config.yaml
model: "self-supervised audio encoder (BEST-RQ)"
mask_prob: 0.08
kernel_size: 3
widths: [384]
merge_dims: true
Rows from block 6, named by matrix and row number. Each number is 128 + 32 x the weight over the matrix's rms, rounded and kept within 0 to 255. All counts start at 0. Numbers have three digits each.
# fc1: squeeze-excite reduce (model.blocks.6.se.fc1.weight, 48x384), inputs 192-383
fc1.0:144135135093131159105081132126110130125114123202121161089150107195081159117141172168128098118140168132121125148146147148165104068128147146072102151131147117112132120134137129096093147132094150115117101153129139161160089130112123087113107159176150120174100160090169207185116145180079158098097152137167146071185154172079120109140139102145125155133125111157166074085112139160082097109114132094156193126107171133088131160136079139110145081097137152101106142172053123097105107099125128126153096102135148130159098075105130127061191161169087102125112171143131132195125120116170191108
fc1.1:137143115163143125104140122180124085122144090119226121054121096170127103127111146154087184221096126099137140132141121168123149124096169143158153111148077071123147176150129113156158144175096144127095109143124189148106122128092144124114111127136165071204124098090167099154105090158141137097173157050105097141073153142129086112123118109115137186144189103101155070154123141110139153070175173096147090210119123125138126127088133132163196076158151157124157164118095148149209112143116140127156114110137097147122135135105184133119135153123098079094165126133109083116186124046124169151
fc1.2:156180141143138110098164146096083161168086182176127140109153185143121052113163151129114221119131131149128151138171135141174134153086153107181168135149134094147164169088145133132114154188148123163157098143121087153156152157107102133157098102149094157148142124128150112102158146143079103167148109084141092150064090129101092076106104156128093154127164069116110094101104084100151161158099092114163107070090144138115199182128070102090150116155137131130167114131152165163105083109145152176086116149128106073117145182110134109126161127161119134162140139132139220157092169146100111128
fc1.3:095140144110142160093138197129144112070146169095164123128104174137084071200123111138090168093153167138069110164155118139130214154155084092073161138128122151174152130170163142161123076084120070094093109114143184156093147096155079100173140154041077075088144134159174130085133133107126166150119184109126158160119140101098087137137155182100111119168105133143136092133119057135087097150095142145116131176085185132108177158149102060140126192097140073149128150152103179104095129083173130139126165124166118141162160161139084122123132118189145120111118123150154112164119155115129104146
fc1.4:180136124113058135154210124173077150124142169084114174112101162128169135092079079115195078127125100147165127110100156116072089111171123110045099095134169125097133142158065164101136170134154132148134156120165192153120143112112168162157141112129138172136116138151147106117116132118134122185172133129072154177140143146132121127096149134093198115145129180127100098105126103140156129132135131124124134095085147142139078148145090139206146079149125134142167090163165144054147096111206099139146197044148094090147077094140196131128128141123202101189133172117188156140193140184097120166
fc1.5:126108109151096140153133116132137117079144160083155142113136088134228105139121120104132140137133139131125144091052055101112103093140154116079083163155153129178121080187138219137134173141109093140158151148059124103165112120144096190106156149130122181153115107091068034100148140148142106090163063138121167100092101149150122128129137152138153068101116093122107086093138074116150204137095154132126105157126096170138134130099208144140129183139149140116097132083189167091155141147134168090118121178129118142127136103136133123085054129000144159167143117099163134081141146098078210157
fc1.6:108158113147077167114100131092063144085131137127151053108101137166100146165136202128108150129136103040079152073203180160128164085140103175160097108095154139109064130152161182170157106063111124160149143146144168139127163101106173118166176114124111080138074122106128141108181137063130141151075128139201143078106146135151134085088146168138231188171168093148076158156135157108112092139189098056145129134093068086080045162131193144118113102142145149131155064147118159156127134083148106161208126131118113139110145136142121160081097108037126164106095094152158168147188110106109147174
fc1.7:171133111096027189151200141123149168129132202151140061139157124101093138140121150145124159138120140114116124128104147199056128093179086127039155141156060111159074143124131123173173080119067106115174135088087033124087138159132150158076181069116109143087124124105151178129177192100125105096228109127090100119149122100158108133084149111131148164122145112042045136141155097120130140132127149151149156205158090121138143133016116128153071103135107171168145125127151185158110120209204127104125132129188150115131095161150116174162067101091108076178107193167178070129096148170153171116
fc1.8:121102084132138124183127139167108138039079155134157119149164076131124125150128111113130118153139118125151141094151166167084105168125153105054115156127114139107095107081098104151106083193103100156153157098137073148129116114165087189136186142141078082109116117098110066111200095105111128186195137087155142097090114116096119146148111134100223139141110133152181149109108115112137088079124163161125141146187120114121112146162157074160102184151093192143078089110116154107116090097170129055124197168102139156112118121114114131125141124134119125099170134116120126094127128117094082078
fc1.9:136100174136143096102106129132122129143105120152141118164078126146143142138156041124148147150135117135173111129098167161154100116171164132157096163125146107080164084154148129137110108069124173161174166099127110163150133158135159099151156129143114103098161093136111141162104073113151155110127198063123138140146065138179118166130166077119211110131165104113175123128085110098155109137070097110133161092158153155138129095145111105124129117154117172128131154117143121087135114135069098099202152150135149125124126130149199140127094135143158129084076123137076136180130062131180076144
fc1.10:064073086119138106141065185144152159110177066116128146098105104124097083109150117116068174138129135157141146127088107085110089102109111103132090141196111155119155143093150093184134196161099213161102121112151211208138188126092066173107116134113180128127135161116139084107139072136181128117103114110150208084126163143112115067134125130168163126171162170127108157106088121110173120078156152114097089092142106094096089103153108118148108145130084105131178155123181120151096050147106120115111144135117091116108080115053107087154119102173146128104251104163107151108137139100161122127
fc1.11:147170132134172125107169115171123193166150167118107132120145126170122081178135114116133122090101130135142170148109092166050126174165104131085096115116118112187071131131071072146114172162146141118200134135082087166148153126097069126121151090117135132134088096168163123114117134166097128149171117152175092124121115167170111139099161063160214065157073174160106154128102110161129173175122149103164147115101092116161123148092100099140171086106143135119162165161196109148107072133153148139084122150115124128090100133145076124124125072096147130093115060159113132102129093126118181115
fc1.12:084117166111116127134160118149125080104106108162113105217154115134122102124124136133123145172134096097092175122093101138162086116161138075035129123097137166102147136146138172122189113110152149091136126086109157076179093158104068124152117202133152166095147126152135128158152151039128151138161123146104157153112177126187120138100130175136103131087136087089124064114136118103133105136140120175127089150113165093113109131157195179102143108112120104166089086129164137091193185100102094150172098170153133136194128093047111103128141153076123089153110102126156120164075109144192136157
fc1.13:128143147180095089093118083120118161091144187103149075146108145142099135145113094126112071125157126177135093154124099168171175174156149079164142113096140104136121191147115095174178144069115158131157105122081108122132100123112128131125101139143157157217189130050146116083139147124182119103102155114155111193108130127137110132164128093158094056077108131125083099110145139136149130142082122170156169111090071110161114120123155136151126076106142178096135191168170204077087078145100086062163118105145134125100093152094059097152108063104070087164041132139185106121153099154143057126
fc1.14:170143161145107177120124104129119137126111093060185053093105113144152116143118088151192149151168126091088099101180087122159153119168066147069121162116127130135157108133141131158166059166129133088158131117101071084094180117127104096158097127156105138128113116101099146145123130118096095124111110059131144092129099136126166127108119123143058198113192102105110229162134060098121178178104073141090088106070122088103139062021123144117124122103151180162116155156142139100197150116119090142086131158192142084104108189070114101122124113137142189119188137089119145147211111142119144183
fc1.15:147128158083120099132116141121173141136127197122121069124147209149129063165152201096111122091170082172074125144140126118117178126091129138144089158105108126138137098131127154056118131168093137128137086138151141104119106131166150171191208086159109025126071129158120131160179097107202091090136132119144094098155114088131116108082146095126164148170040131166085118147123139132096144117147130173079155093094107168103123102190172112144113095183129167115152082129158164103077139142110130085135054150127123138145088156131124097125125109094095129152094119115118177117079138087124087116
fc1.16:144156144131112083154132060130159052147090124141142095167147122074108104134121086146112152147077108124051108142089109130089183169133155116152173135143137186106105166083198164179114154105145105147094086120119172101132138166059082080120094102133215164166103122097135112189191100140169079073115105092156131156149160127104146101173085131066064142076111106146151112137133122124134187151104151142113146112095126109155089128119142128103079156090090069131115070114109163126184096103158101141120135099118079125111094136143071104138119130092152200130128107118171185119126050138120150185
fc1.17:130127129125125135132126131131121129132124128127125128129131127131126127130130126122123130135128131126130130131131124125130127131130132126124126134129128130127127128127127133131124128125124123128132130129130127129130128127118130123131133127125128124128129128132128127123129128131126132124123129129127127127123127131130129125126131133125129124131127133125129124127128128127126128125131128128128131126130128126133129129126126133130127134126126126121130124125132127124122128128123132131127126130126130125135126130122134130129131133124131125123124128126123124128128126126129128129
fc1.18:125134127126127131133122124124128130129130129127124129122122130133121134129129126133131123120127121133124123120130129128125124130127126125124131126127130132135125124131127129128124132126134129134123122130129131124126125132122132129123125126126123128129134127128127129125128130132129126130129124131125126133127128126129131131121128130123134131123128130125124127131128124128118126125121128127128124130124129126125120131127128130127129123120130122127124127133126131132125127126125131125134127127127129128128130130124125126127124130138123128134125127129125126128132125130134127129
fc1.19:160151125159145189140138131109106231129153126122109100115141134081120088177096136129143161122120069120042155099255122132150180095146144143072106183147175136158107076172183141095148030116158149134148143127136062114135163104136083179121103131128117034112143086088204188049098125147152121091119110144130078104129141141124196064141154152159076104139164114161152147117139045115115095147166136096147104145089108169079098193103102100104121103147107151087111055021086152208050113070097126154162091177184121116124187121142137096106194114147157100117101129160168078141129118131156157141
fc1.20:187124139105102164199089161189116122143091095098104091176153134066079122119185146119142085097125173146109100158083129090148138152022101111100150172109160162131133070090126130166147102132133128092117154113188201091140143131097146142124179099139084084176145080162166108090192071139122151117196103099099190049140103112191143081127098114130152161160096147112092138139129097120105121109105141092158147131131135169117138087102141170160118229141121033089093096093186075149160159102121165086153186105158173153137158131142156110138193209118144097130154123120081189145182160139152207145
fc1.21:125137190135126127115075163120189129085159084132164208018137059144129144166164157117140130092107085186145155118160156140093116111129142157063129139083099119180088084116110100167142186111053100144108086148142176118117127139126070105142081110115116115107130118096157143151121117181083206133111132120063139136163152126119133070119142123147138089112121106173165100100077145132160149051161120120147092122164116131116197150124163149116141161120084140123083180096083100115119151123139108123124122178146159133111148121082106172086103172166141141103145138169104138103109138178083090092
fc1.22:158132111106148093111176064114146101097134129121134127200158168108102125122131094127104146153099105142121146166130182190091125152081153120065084128125135144111098148099122159121097090083091174099138205077097154074140121146098151118078111076165120107069084126114083161101121099126175107136141120160182088090131175139093087168168140119124138105084078154193114125138059119151147175167089131126116183093072138126105134178110108111168138124098141134133118153171167159078105148103157117154098029082155115146162117125183137151146140176136129141153160102101037157118164117090133086148
fc1.23:124097102110198094148138127094124135049093167089157113104140171161187098143141145140151141079116143140158140099118134156102136131075132172120136103120161111100132179134146138081123144181129135155118202164124136146107148199092111133113142135116208133107179148171067170131122142121101137196119118111140110093083107144103084117116146155171172129131142120157106119123123136134100079115108125171103131096134157144134111145071177122132135146213140154123156166176020156112117150134123150078128115111130157092210096148145094110118147113153153121103072123174120117148125156123104091116
fc1.24:079124159125154062068135115121139143112091163104179148114138172101144082100200115124108099079140071129101084136105119122128156055138178103072135125169104145150119107135108140090103100131126087132126102184128053061171156182082110137081182123170155151081101149194154149136144068096173168069141151175092115165151071055141196143116111193172129062166110143098168117109150120148141170125132139185187128129160123124131158065131149121147085143178088123089121200133120178103051085119076116145147165126125160131176145115139159132149096146065124110108160085098091089152121206143147156150
fc1.25:065121138094093181129157168097147146132117160112091103120130199125068158138142088225131132155104080132082124112157173127087185133121113140107128149188077145199119149101127100097112203120095159102094177058175084109179080199043056099131118136085081203166139149194155121116078115134124161128161141178155098052132131138129124097184115166137108086121141131074095168125132089068106065102155120089177124119188120121106112123195025071100119125129073114133153092162121139138154069111170136144142106080170120173206086126160134111129173114163116169134175130115124158145140147132181107166
fc1.26:156118065089092118144143121160124102166098036095074178223110161084129117151130139106146042115068132139155132142089099069125142081169065141138173133130134068081141118165175141116134111113060158079132113065126097105122128153172142164125113250136113188102106115114158169135100126133059136125130117193125140095081116140117076190210159099171104060152099151129170115133179183159143121129057164109165115136113106096175063120177209155157168108118068121134123130132146114100139131173142170071078183098120123129120123116187100142149116119172182180103134129115163061106138089142113110108
fc1.27:097177126132113153105093096140155106106120088115106142099093089136116089099133064138120128134134118121148183108111086092144123161111133117120130134114141143122124143125147142112150147116150111106103127124147180138160142117137139140121149155149132154127151153134116166124221124120114144114132104136108117115079113110175158152113076127139093138130120094118081162137110063101106135136135121117107138169119164110166126116148088157097091132083140138116107110131129102130138138105186081088123175134142136066131129178104136131135145160140103125142140125124151115128134199128172197143
fc1.28:082123121086168075140144120100125112094143138181121152142131168143125141120129100207101101097163149146146151113145134130085135129115129143126134107085136189096102113131176145067176145094113120145089162124165097149151107073159154068150173122106131118104127085124142088136116136093157144155141169029131156065156171133119103152153142161141181089077097142121153127137110162122132144126176133167117194170122149141120143129145032115150102176090131147178113118100124112133088120149144155101135071136057145092170103090129124121131130162200094162102152152195037084147140134139147171114
fc1.29:105157166176160087144102084139128112109111054099081137123073198123109141119180159106143152103142129131180132149114089104094116155101127073091144147120100142133065161133171120109091109108184124132185129190099126057162142140110118118163157076164211131113138128092083096093135142084103125127110063136163114101083126072098101146140092127118150121138162130135088129151138174045135144104099159096134195110129120108160108110137082138114148114135113109137140116162139114128128068132093175115110131173170138158155146138103167117112144175156112148124116151171109128062166130092138095129
fc1.30:136078130120116086116088129109178112105104124128139187117156168128126085152153093106145125135102137153159155133123117103184145150069184147167110182142101146125203124108091180138120197114063186104174176095117119170123105204135085140125127082172186104081130150110108116145103100187127134146154121072139087142123109112093133116183081080135148077131192165120159155119079183184140068119111134114105152152110167131063075124206145121168134154182118120095139095136078132164139113110087182139147093113114123138159076162110100081147096172107075138133129123135111104121147159137118111123
fc1.31:167129080102094120115151122109118064159138078138212170109146139134182084141138083196154127106147092157152134065120145135048056084118157123173118128082120169067173129173098130156126068109120122110169105129160064205055117150127172082110152141152154154126126178165104167155113141128152144137120129170085092135084135120138107079164140168124160139139114111111141124124168071169137087103131056129053177170143116138152153111113172139158136125176157218194071126119157120079139172136090132110113174140145102123150090112180158147175164120123119157115087147107159037133123104112130068148
fc1.32:103153056077146138152115168197185136066108167080128140100024107117188083155123171135199116096150134119157099097082132130184153121095164136170142100143125099100176065170109142078141178009101101144112083112144115097178136127099067121137121207143099148162145217099107143116108126101097127114128127110131138169138087123135132113155056110132104155145111155151147074139149143099120159171105090103141056148140110144149176164152127106030163202128096104150118129116197100053137156147106200144183141136127105123114192187150128129097159137171192230159158145129138084136096156170131071119
fc1.33:117106167164175184094124161086122098146139111187087153193103084090120120135110154163166115174136125174133122163081082083127119178145164071171185152095068146081083147178131127094123113173099129098118131110165154179193113150099114140083151116073137156134107127164216079115117103105167140166070145127146172191152152184163154149107141101122096093146150138104136118164128146180102098133140109111092143110169187166106115110190158179118135178123098128196118068063112103079148203184170070126121174124112111177112133168129149120137117083081091140085072137143179080163088123095124169147
fc1.34:149144140143088125042167157124198119117132133146148079098085152119132128115158106129162144102170137132105110156192119102119119147111103171159139128097130117127109128162163136054161054169063118181126055114104085143175138080156125129069140148134128170117134139168193163162121115123120175122148109142128142148129076144127191137136172139144126143116149122102077191167124144127100066113130126161085149151128061117088126174097103153137141116090117158109132120107078133157137102136115109119131136168181176110145078033128138122140146157098137168119143125122132148117126135130121125153
fc1.35:162153164113083175177147137109043130137162069150101076133141098121219170162112094150150108184103116157125074117201149134155145136137131180166136085134102092114119186137123116088186173041167174129122150069115152115155149122053125135140132138176111109167085136146184134100119155179126131110120135153160078154099164123088097151143169117111086116123074134126099075094145121152105073056169103090097201134080193179072134119126098160075117056189150081100151132108087123174067084153083195160158139154147108119116140151055124091077110150068109101082151149100135148097080120148116123112
fc1.36:138082150084143172152118165144146153106172132146087195103175093144129146130179210123154112111121082120128143121190077151145122095125150077144096150119151152120110081080133096130151095154154094128137072184128180083178115073113129165060127114121098100087107127096160130169139133181115128135104120153161141127143191087104061132099097157126129132156148134134110124138157187129149042061191131166139102168113113130131134118133152138094096108085141089139106150097137180161129183142134140078133113141097174113096133100072131169103101129144126121160132137154096068143115165123145158121
fc1.37:094106091112162135104158171185060085084102165124120162122136180095137144139120147145119175134221132141123122118124132137145122141131136143140146178149079087075092146144214149105168120148150114106130208063098117118195141097114146154131121136099124087183134111159161079168173055124140116089179105170160079109131101140145147141134158115145126043138087072113091120088130114146112039128129128134111096099189155137112149134128146114076080126124106097112116147119087179115073123060188150174140128132155098110126198101159107087145127165121161147146118166133144155131112114123161075114
fc1.38:186112064190141144185103121134069107155143093123138043148118167201121155133156122077137135142093153112110128098237131140121115105083143202094096118116076111087141130106071192104078056157090064157162127149161082189161122124141157105175180151158075120135154151093121123185056142114143096170102131172097124079113174115053172128151159079140159184139129073132149145096113132060140054180121148132125110153168140140119108140135154131155153164164140186085142086142136110156139190103142173141109147098140114178167149131197168088199083110140098088127097158137209151146034127057099068097
fc1.39:144193113142045128193142105104154103081127114111061116215169153115103128065093100126160136126196098080077170107134137107132189121131180127092202143137129097098110094120144132029184213084172188133121075132156068131137125106146171091149213085082058099059118146093099118093156119146143153149122105114153109068149096129144108135089114123152091142158107151149091171139148140114145113145126112079155120184095062161151152128137167124167094130092129087141151063073141118137157137122123108118133067135143087123118105142162143194074164161205166141139220131144103177083118134156153202113
fc1.40:140126111111098161134073132115186119126166107146117159154140112133175114189127065145170110116141109167132121199045103125070100109142123097178124136132175185104188120143072115168120078099098175124113090135131091138043099184178136118139110150085104145110125123096079141116092106141133128124084109100129103073158129127085143108131135116151139071114038103183150162141129102149134142127160101124056168084112113116143138120153107109094140175128158146158133152141107127153128122138147159124115096109119107160108100155188132110149125097125093086166203124139071238135069164159145094137
fc1.41:178172101149131140131160133129127125139102140155099143080118157086129093133141086109148125221099135164181141129112161156122065135184130131139166114113165143103098137174128158166118167101120162120176120108147106147116154112116121119170122178133132164083120128089172130108117135074113106151134147130103166131133129132152199155101143163190095148182108144132172084104133128106116143141123152056104098094167181124093136124026137155118155082116158123143181143120145143131091172106127184143133098127162175179097132153145148144113120135089156063139160158134165110160094095197096070158
fc1.42:108137093115093182124087196144147144218139030152095111147138153116107144155058181175139180151121146106165149115010052107141112147114124133168120129070161143085091124080119151169195164125164127112150141106140029180042116183100121108193107029174113185129199095110139108149114139206109105096164139117115217111127111092115140128130085093153144161161131185122060141170129081143173116146167140117150049146111112117121105101148198133130113194170080135138094140161091101151142180138127120140092157148132103145184145195223140114129097120099131172141148112093146128137066111120155162148
fc1.43:106109113039131134143130111177099130139133140156138081217031143121074136098125128159187061131099137117120152144138112143188144117112227092121114104126120130168116129107191137125158068085166189143099090081141102125159117126126136115093154125136103129074140127102057103124102089164172128135141100099136109179103154133109083138125157133172139124129134118113106119129155155131113127114142182183144078156099167106101126132153104111109128121095100079114205145109109125077150148132133164104175110084185133139114147114125116170158105152196125124086118136127141099142151142067121145121
fc1.44:108143124195207116133084135112131142158148110191134167155097151147018133102125092114124151161118119115084090115106129080177166140126151123082146107165182118130091126146104132123146123145149137126151155094116110140128073132124072216162146126094124095179122134142139118168185157106146137152103138097107162109145118103111141135205087156163103080127062149145094162178130080137146130097125060141140140100143107112160126092162060089104090139091145133091130082130159126153143160154103098134131136118124148108135117133148136109166156096141140138120154131123145177094131144124131116121
fc1.45:175102141133158123194187106148148144107105121203089085129171105167080067084151117106070096087157149142122088111090170151142122133129150122148159140143114221056137083093098041115152147146145116106204100057110097120186074065187159133140086175116130105160154137119133106120148082122103150145100114186126221125103194133158086135141094134085040087153133107166148151104099165159167102098111165141146155090131147172097156123062155156149143125070119075133174104089125034191118070131118171108119155163126157145158162123086113151190099116168196050163151112121125118123025156148109108155
fc1.46:071128181114162177119145145153114146080157079140128125131070167153143144146164148130143151085146096097153083154116135148100126128148121172099108144114115148128141161066160130138143074201104130125146139132087125107099178106100118089085092150176118104091109123110118123127118138141170106153141190164123074178110075142109107105109107108125120130158134135134115080141150117209110106086138086102138108100104117065159150152102175178148209084144160109146153159086112143089140154081118123178148115089173078135090139129118204138147085121139164148137076174134127090129123133115130136182
fc1.47:069055175175128150091106126186167131119129174133142151123178187147107130160141151131143131111128105166126098147115107130102099147112167089097097193135143111142131117101125154119165069088201097065151106091124105122181137166124107102151071116160140030128082162168094114085116132153171122162141146171127121065150115181126162109104115098086147140120129079055143138128113087103137088100159030089157151082000067106141188191111179108092130109133147138118075096110156105084063119082095138108122155130148131134102132131176136127112109128112171183119188114155127105095114148070104114186