A small self-supervised audio encoder (BEST-RQ), trained from scratch.
Model: 5.57M parameters, log mel input, arch ecapa_tdnn, norm batchnorm, activation relu, depths [12].
Rows from block 2 of a small self-supervised audio encoder (BEST-RQ), named by matrix and row number. Each number is 500 + 50 x the weight over its row's rms, rounded and kept within 0 to 999. All counts start at 0. Numbers have three digits each.
After each channel's rows are labels from the 100 clips, of 14976, where the channel reaches its highest value: "strongest on" is what is common among them; "loudest" is the band of the loudest frequency at the time of the peak. Only what is clearly more common there than usual is listed. The data: read English sentences (LibriTTS-R). In brackets: how many of the 100, against the usual share in percent.
# c30: last pointwise conv (model.blocks.2.c3.0.weight, 384x384x1), inputs 43-85

c30.77:531612501529427485494461633483434403421511466562537555595482470491508636453436490544573540441457483386559507465473486477366520460
strongest on: voice: male (77 vs 48.1)
loudest: 500 to 1000 Hz (36 vs 7.3); 250 to 500 Hz (35 vs 13.4)

c30.373:480489436523480494455609455504501511453593372509468417515436509562489564528511561644570477571453516474516475472494492491444495529
strongest on: voice: male (78 vs 48.1)
loudest: 250 to 500 Hz (45 vs 13.4)

c30.335:575552467425500487524495545548336439528497490501465430522446570553435500558497560416508585488578491518512588522426435551650475515
strongest on: voice: male (79 vs 48.1)
loudest: 250 to 500 Hz (33 vs 13.4)

c30.286:521559420520522549533492491421498466431476493498511473480427489617473493542480464403472461541449576560498442692521510451426531513
strongest on: voice: male (75 vs 48.1)
loudest: 500 to 1000 Hz (31 vs 7.3)

c30.79:540409488443602509482549411497408507419478572574596439464545458517400542504469464456568555463498524397576448476425486461442456620
strongest on: voice: female (93 vs 51.9)
loudest: 250 to 500 Hz (49 vs 13.4)

c30.82:507546471542452526472494515575522422462490387511565464514468495499486486494428532489429559469504480555513444509544516424552481509
strongest on: voice: male (79 vs 48.1)
loudest: 500 to 1000 Hz (45 vs 7.3); 250 to 500 Hz (40 vs 13.4)

c30.88:500711395591531458438542493514384474471570448530479484426528613427493479479489544494488534511464428457444390510388469464454606492
strongest on: voice: female (80 vs 51.9)
loudest: 500 to 1000 Hz (70 vs 7.3)

c30.176:498472402515509524544563452453456446448516516568574525451569602455562555579493548428501540508448487511469621608547406584535551379
strongest on: voice: female (79 vs 51.9)
loudest: 500 to 1000 Hz (36 vs 7.3)

c30.299:436524490570461462448445489460493436513498487557459491470445501446502481483568552484406471490453504518543513613493491490421500381
strongest on: voice: male (74 vs 48.1)
loudest: 500 to 1000 Hz (34 vs 7.3)

c30.161:478497527548501417490512580559521452567464502542495508451568592422500408597480504466578488474495479526488460501592462389567505606
strongest on: voice: male (78 vs 48.1)
loudest: 250 to 500 Hz (59 vs 13.4)

c30.225:566408501570532467514502497456472468529492443443534502489495438529475442443476600505405469556484414554439607510487459525502462517
strongest on: voice: male (78 vs 48.1)
loudest: 250 to 500 Hz (47 vs 13.4)

c30.275:482480446467549445541392623528465567441447460480566560534477588376421517536461548623477479456431451484597511512479503375568567554
strongest on: voice: male (77 vs 48.1)
loudest: 500 to 1000 Hz (47 vs 7.3)

c30.160:495486555494525467520499538463484404570600520371518518421517539482493449530524431500597735488526528522487489466485458457668507539
strongest on: voice: male (90 vs 48.1)
loudest: 250 to 500 Hz (80 vs 13.4)

c30.171:387534509525457564447536502544522404590458578493477527430434436416459467553507494513357400491394510461551536454479441514419423404
strongest on: voice: male (74 vs 48.1)
loudest: 250 to 500 Hz (45 vs 13.4)

c30.121:393501430540459475527577444586454495593559500480394624483520580566560619487531575528578477467460438566519526556458491489513479465
strongest on: voice: male (75 vs 48.1)
loudest: 250 to 500 Hz (31 vs 13.4)

c30.231:417566425471478414501459545557591612476548547481477517481515481464560567498456565547554461561512498614567443477516517444562468467
strongest on: voice: female (80 vs 51.9)
loudest: 500 to 1000 Hz (27 vs 7.3)

c30.315:417555425428557456448563408476540480483506551424405537504494435547330426473422560533416505438487467467462497609544497442505504417
strongest on: voice: male (96 vs 48.1)
loudest: 500 to 1000 Hz (55 vs 7.3)

c30.317:523545577488393479493563535511512558481453453481498440529465495495544501483517582576559441459479537346481576479452569441516467444
strongest on: voice: male (83 vs 48.1); the word "said" (35 vs 10)
loudest: 250 to 500 Hz (35 vs 13.4)

c30.212:433489444510510527513645529619482524536510417494485608477454400486457489361442527439447565448466578550516439515430557421536546525
strongest on: voice: male (81 vs 48.1)
loudest: 250 to 500 Hz (32 vs 13.4)

c30.342:509531516559505483542516555430452508474526554467463499534469392419439566470409467490491492372459468589530545441513451523419482562
strongest on: voice: male (81 vs 48.1)
loudest: 500 to 1000 Hz (55 vs 7.3)

c30.226:477570382527510497448488474608512511410367486563527468518499652510534504436588503516469473603460451497490464429421484468538464426
strongest on: voice: male (80 vs 48.1)
loudest: 1000 to 2000 Hz (29 vs 2)

c30.374:507723572563472464575550531453514594515513411480541491473451471453560435484491434481437515558436516466529479489536517447481515471
strongest on: voice: female (81 vs 51.9)
loudest: 500 to 1000 Hz (63 vs 7.3)

c30.39:478483553499433454623514500472531536548485610477587622408523515563453437554448512482534511496538457476503491545491433495398501525
strongest on: voice: male (84 vs 48.1)
loudest: 500 to 1000 Hz (28 vs 7.3)

c30.213:455513458532534550456487462464553481469524453540563496524512500629539397542508507528513399572500496535381601464432491485452530606
strongest on: voice: female (87 vs 51.9)
loudest: 250 to 500 Hz (52 vs 13.4); 500 to 1000 Hz (28 vs 7.3)

c30.273:550509555528481403474495423453531558554424525554491510446365618536494466457548580470437413407450401395594533495460527520575503555
strongest on: voice: male (83 vs 48.1)
loudest: 500 to 1000 Hz (28 vs 7.3)

c30.195:534528431473533474430534484499481460493482501361553501608475471459570494493417437619471541488597462451483612460541494511344591456
strongest on: voice: female (87 vs 51.9)
loudest: 2000 to 4000 Hz (25 vs 2.2)

c30.348:527416514432360516461506477606535544444469538539489471494451404430460449437536499526595551372655453463758449536579505398492501482
strongest on: voice: female (94 vs 51.9)
loudest: 250 to 500 Hz (41 vs 13.4)

c30.296:553471446474520575534474558421546541625696475385513464601390485519648592543495399584522560447529503394482497447422465496405557599
strongest on: voice: female (94 vs 51.9)
loudest: 1000 to 2000 Hz (35 vs 2); 500 to 1000 Hz (27 vs 7.3)

c30.140:419517454490512542423487447513479545486388521518592481533531511481484526520411526600467493517423523611465427443431432516529433458
strongest on: voice: male (76 vs 48.1)
loudest: 4000 to 8000 Hz (44 vs 5.2)

c30.169:456504567549554524389471446434495484499508615427501521426643489561538534606450514543450449506478463432466608475547526450529468475
strongest on: voice: male (91 vs 48.1)
loudest: 500 to 1000 Hz (48 vs 7.3); 250 to 500 Hz (31 vs 13.4)

c30.372:468496432436444504477498514464502556485439599490473388441464449483444629479516382470492445429564465450404528493484477454588502622
strongest on: voice: female (82 vs 51.9)
loudest: 500 to 1000 Hz (25 vs 7.3)

c30.57:467507510453524484498442485605509451547542404614445471529455461469462516474412483524563511550522476609363556472509440503516528451
strongest on: voice: male (97 vs 48.1)
loudest: 4000 to 8000 Hz (60 vs 5.2)

c30.218:562382530471562470485535434463495504613512476482437496539570581505480541514573476506508573536424514414374427470491424401449508613
strongest on: voice: male (80 vs 48.1)
loudest: 250 to 500 Hz (35 vs 13.4)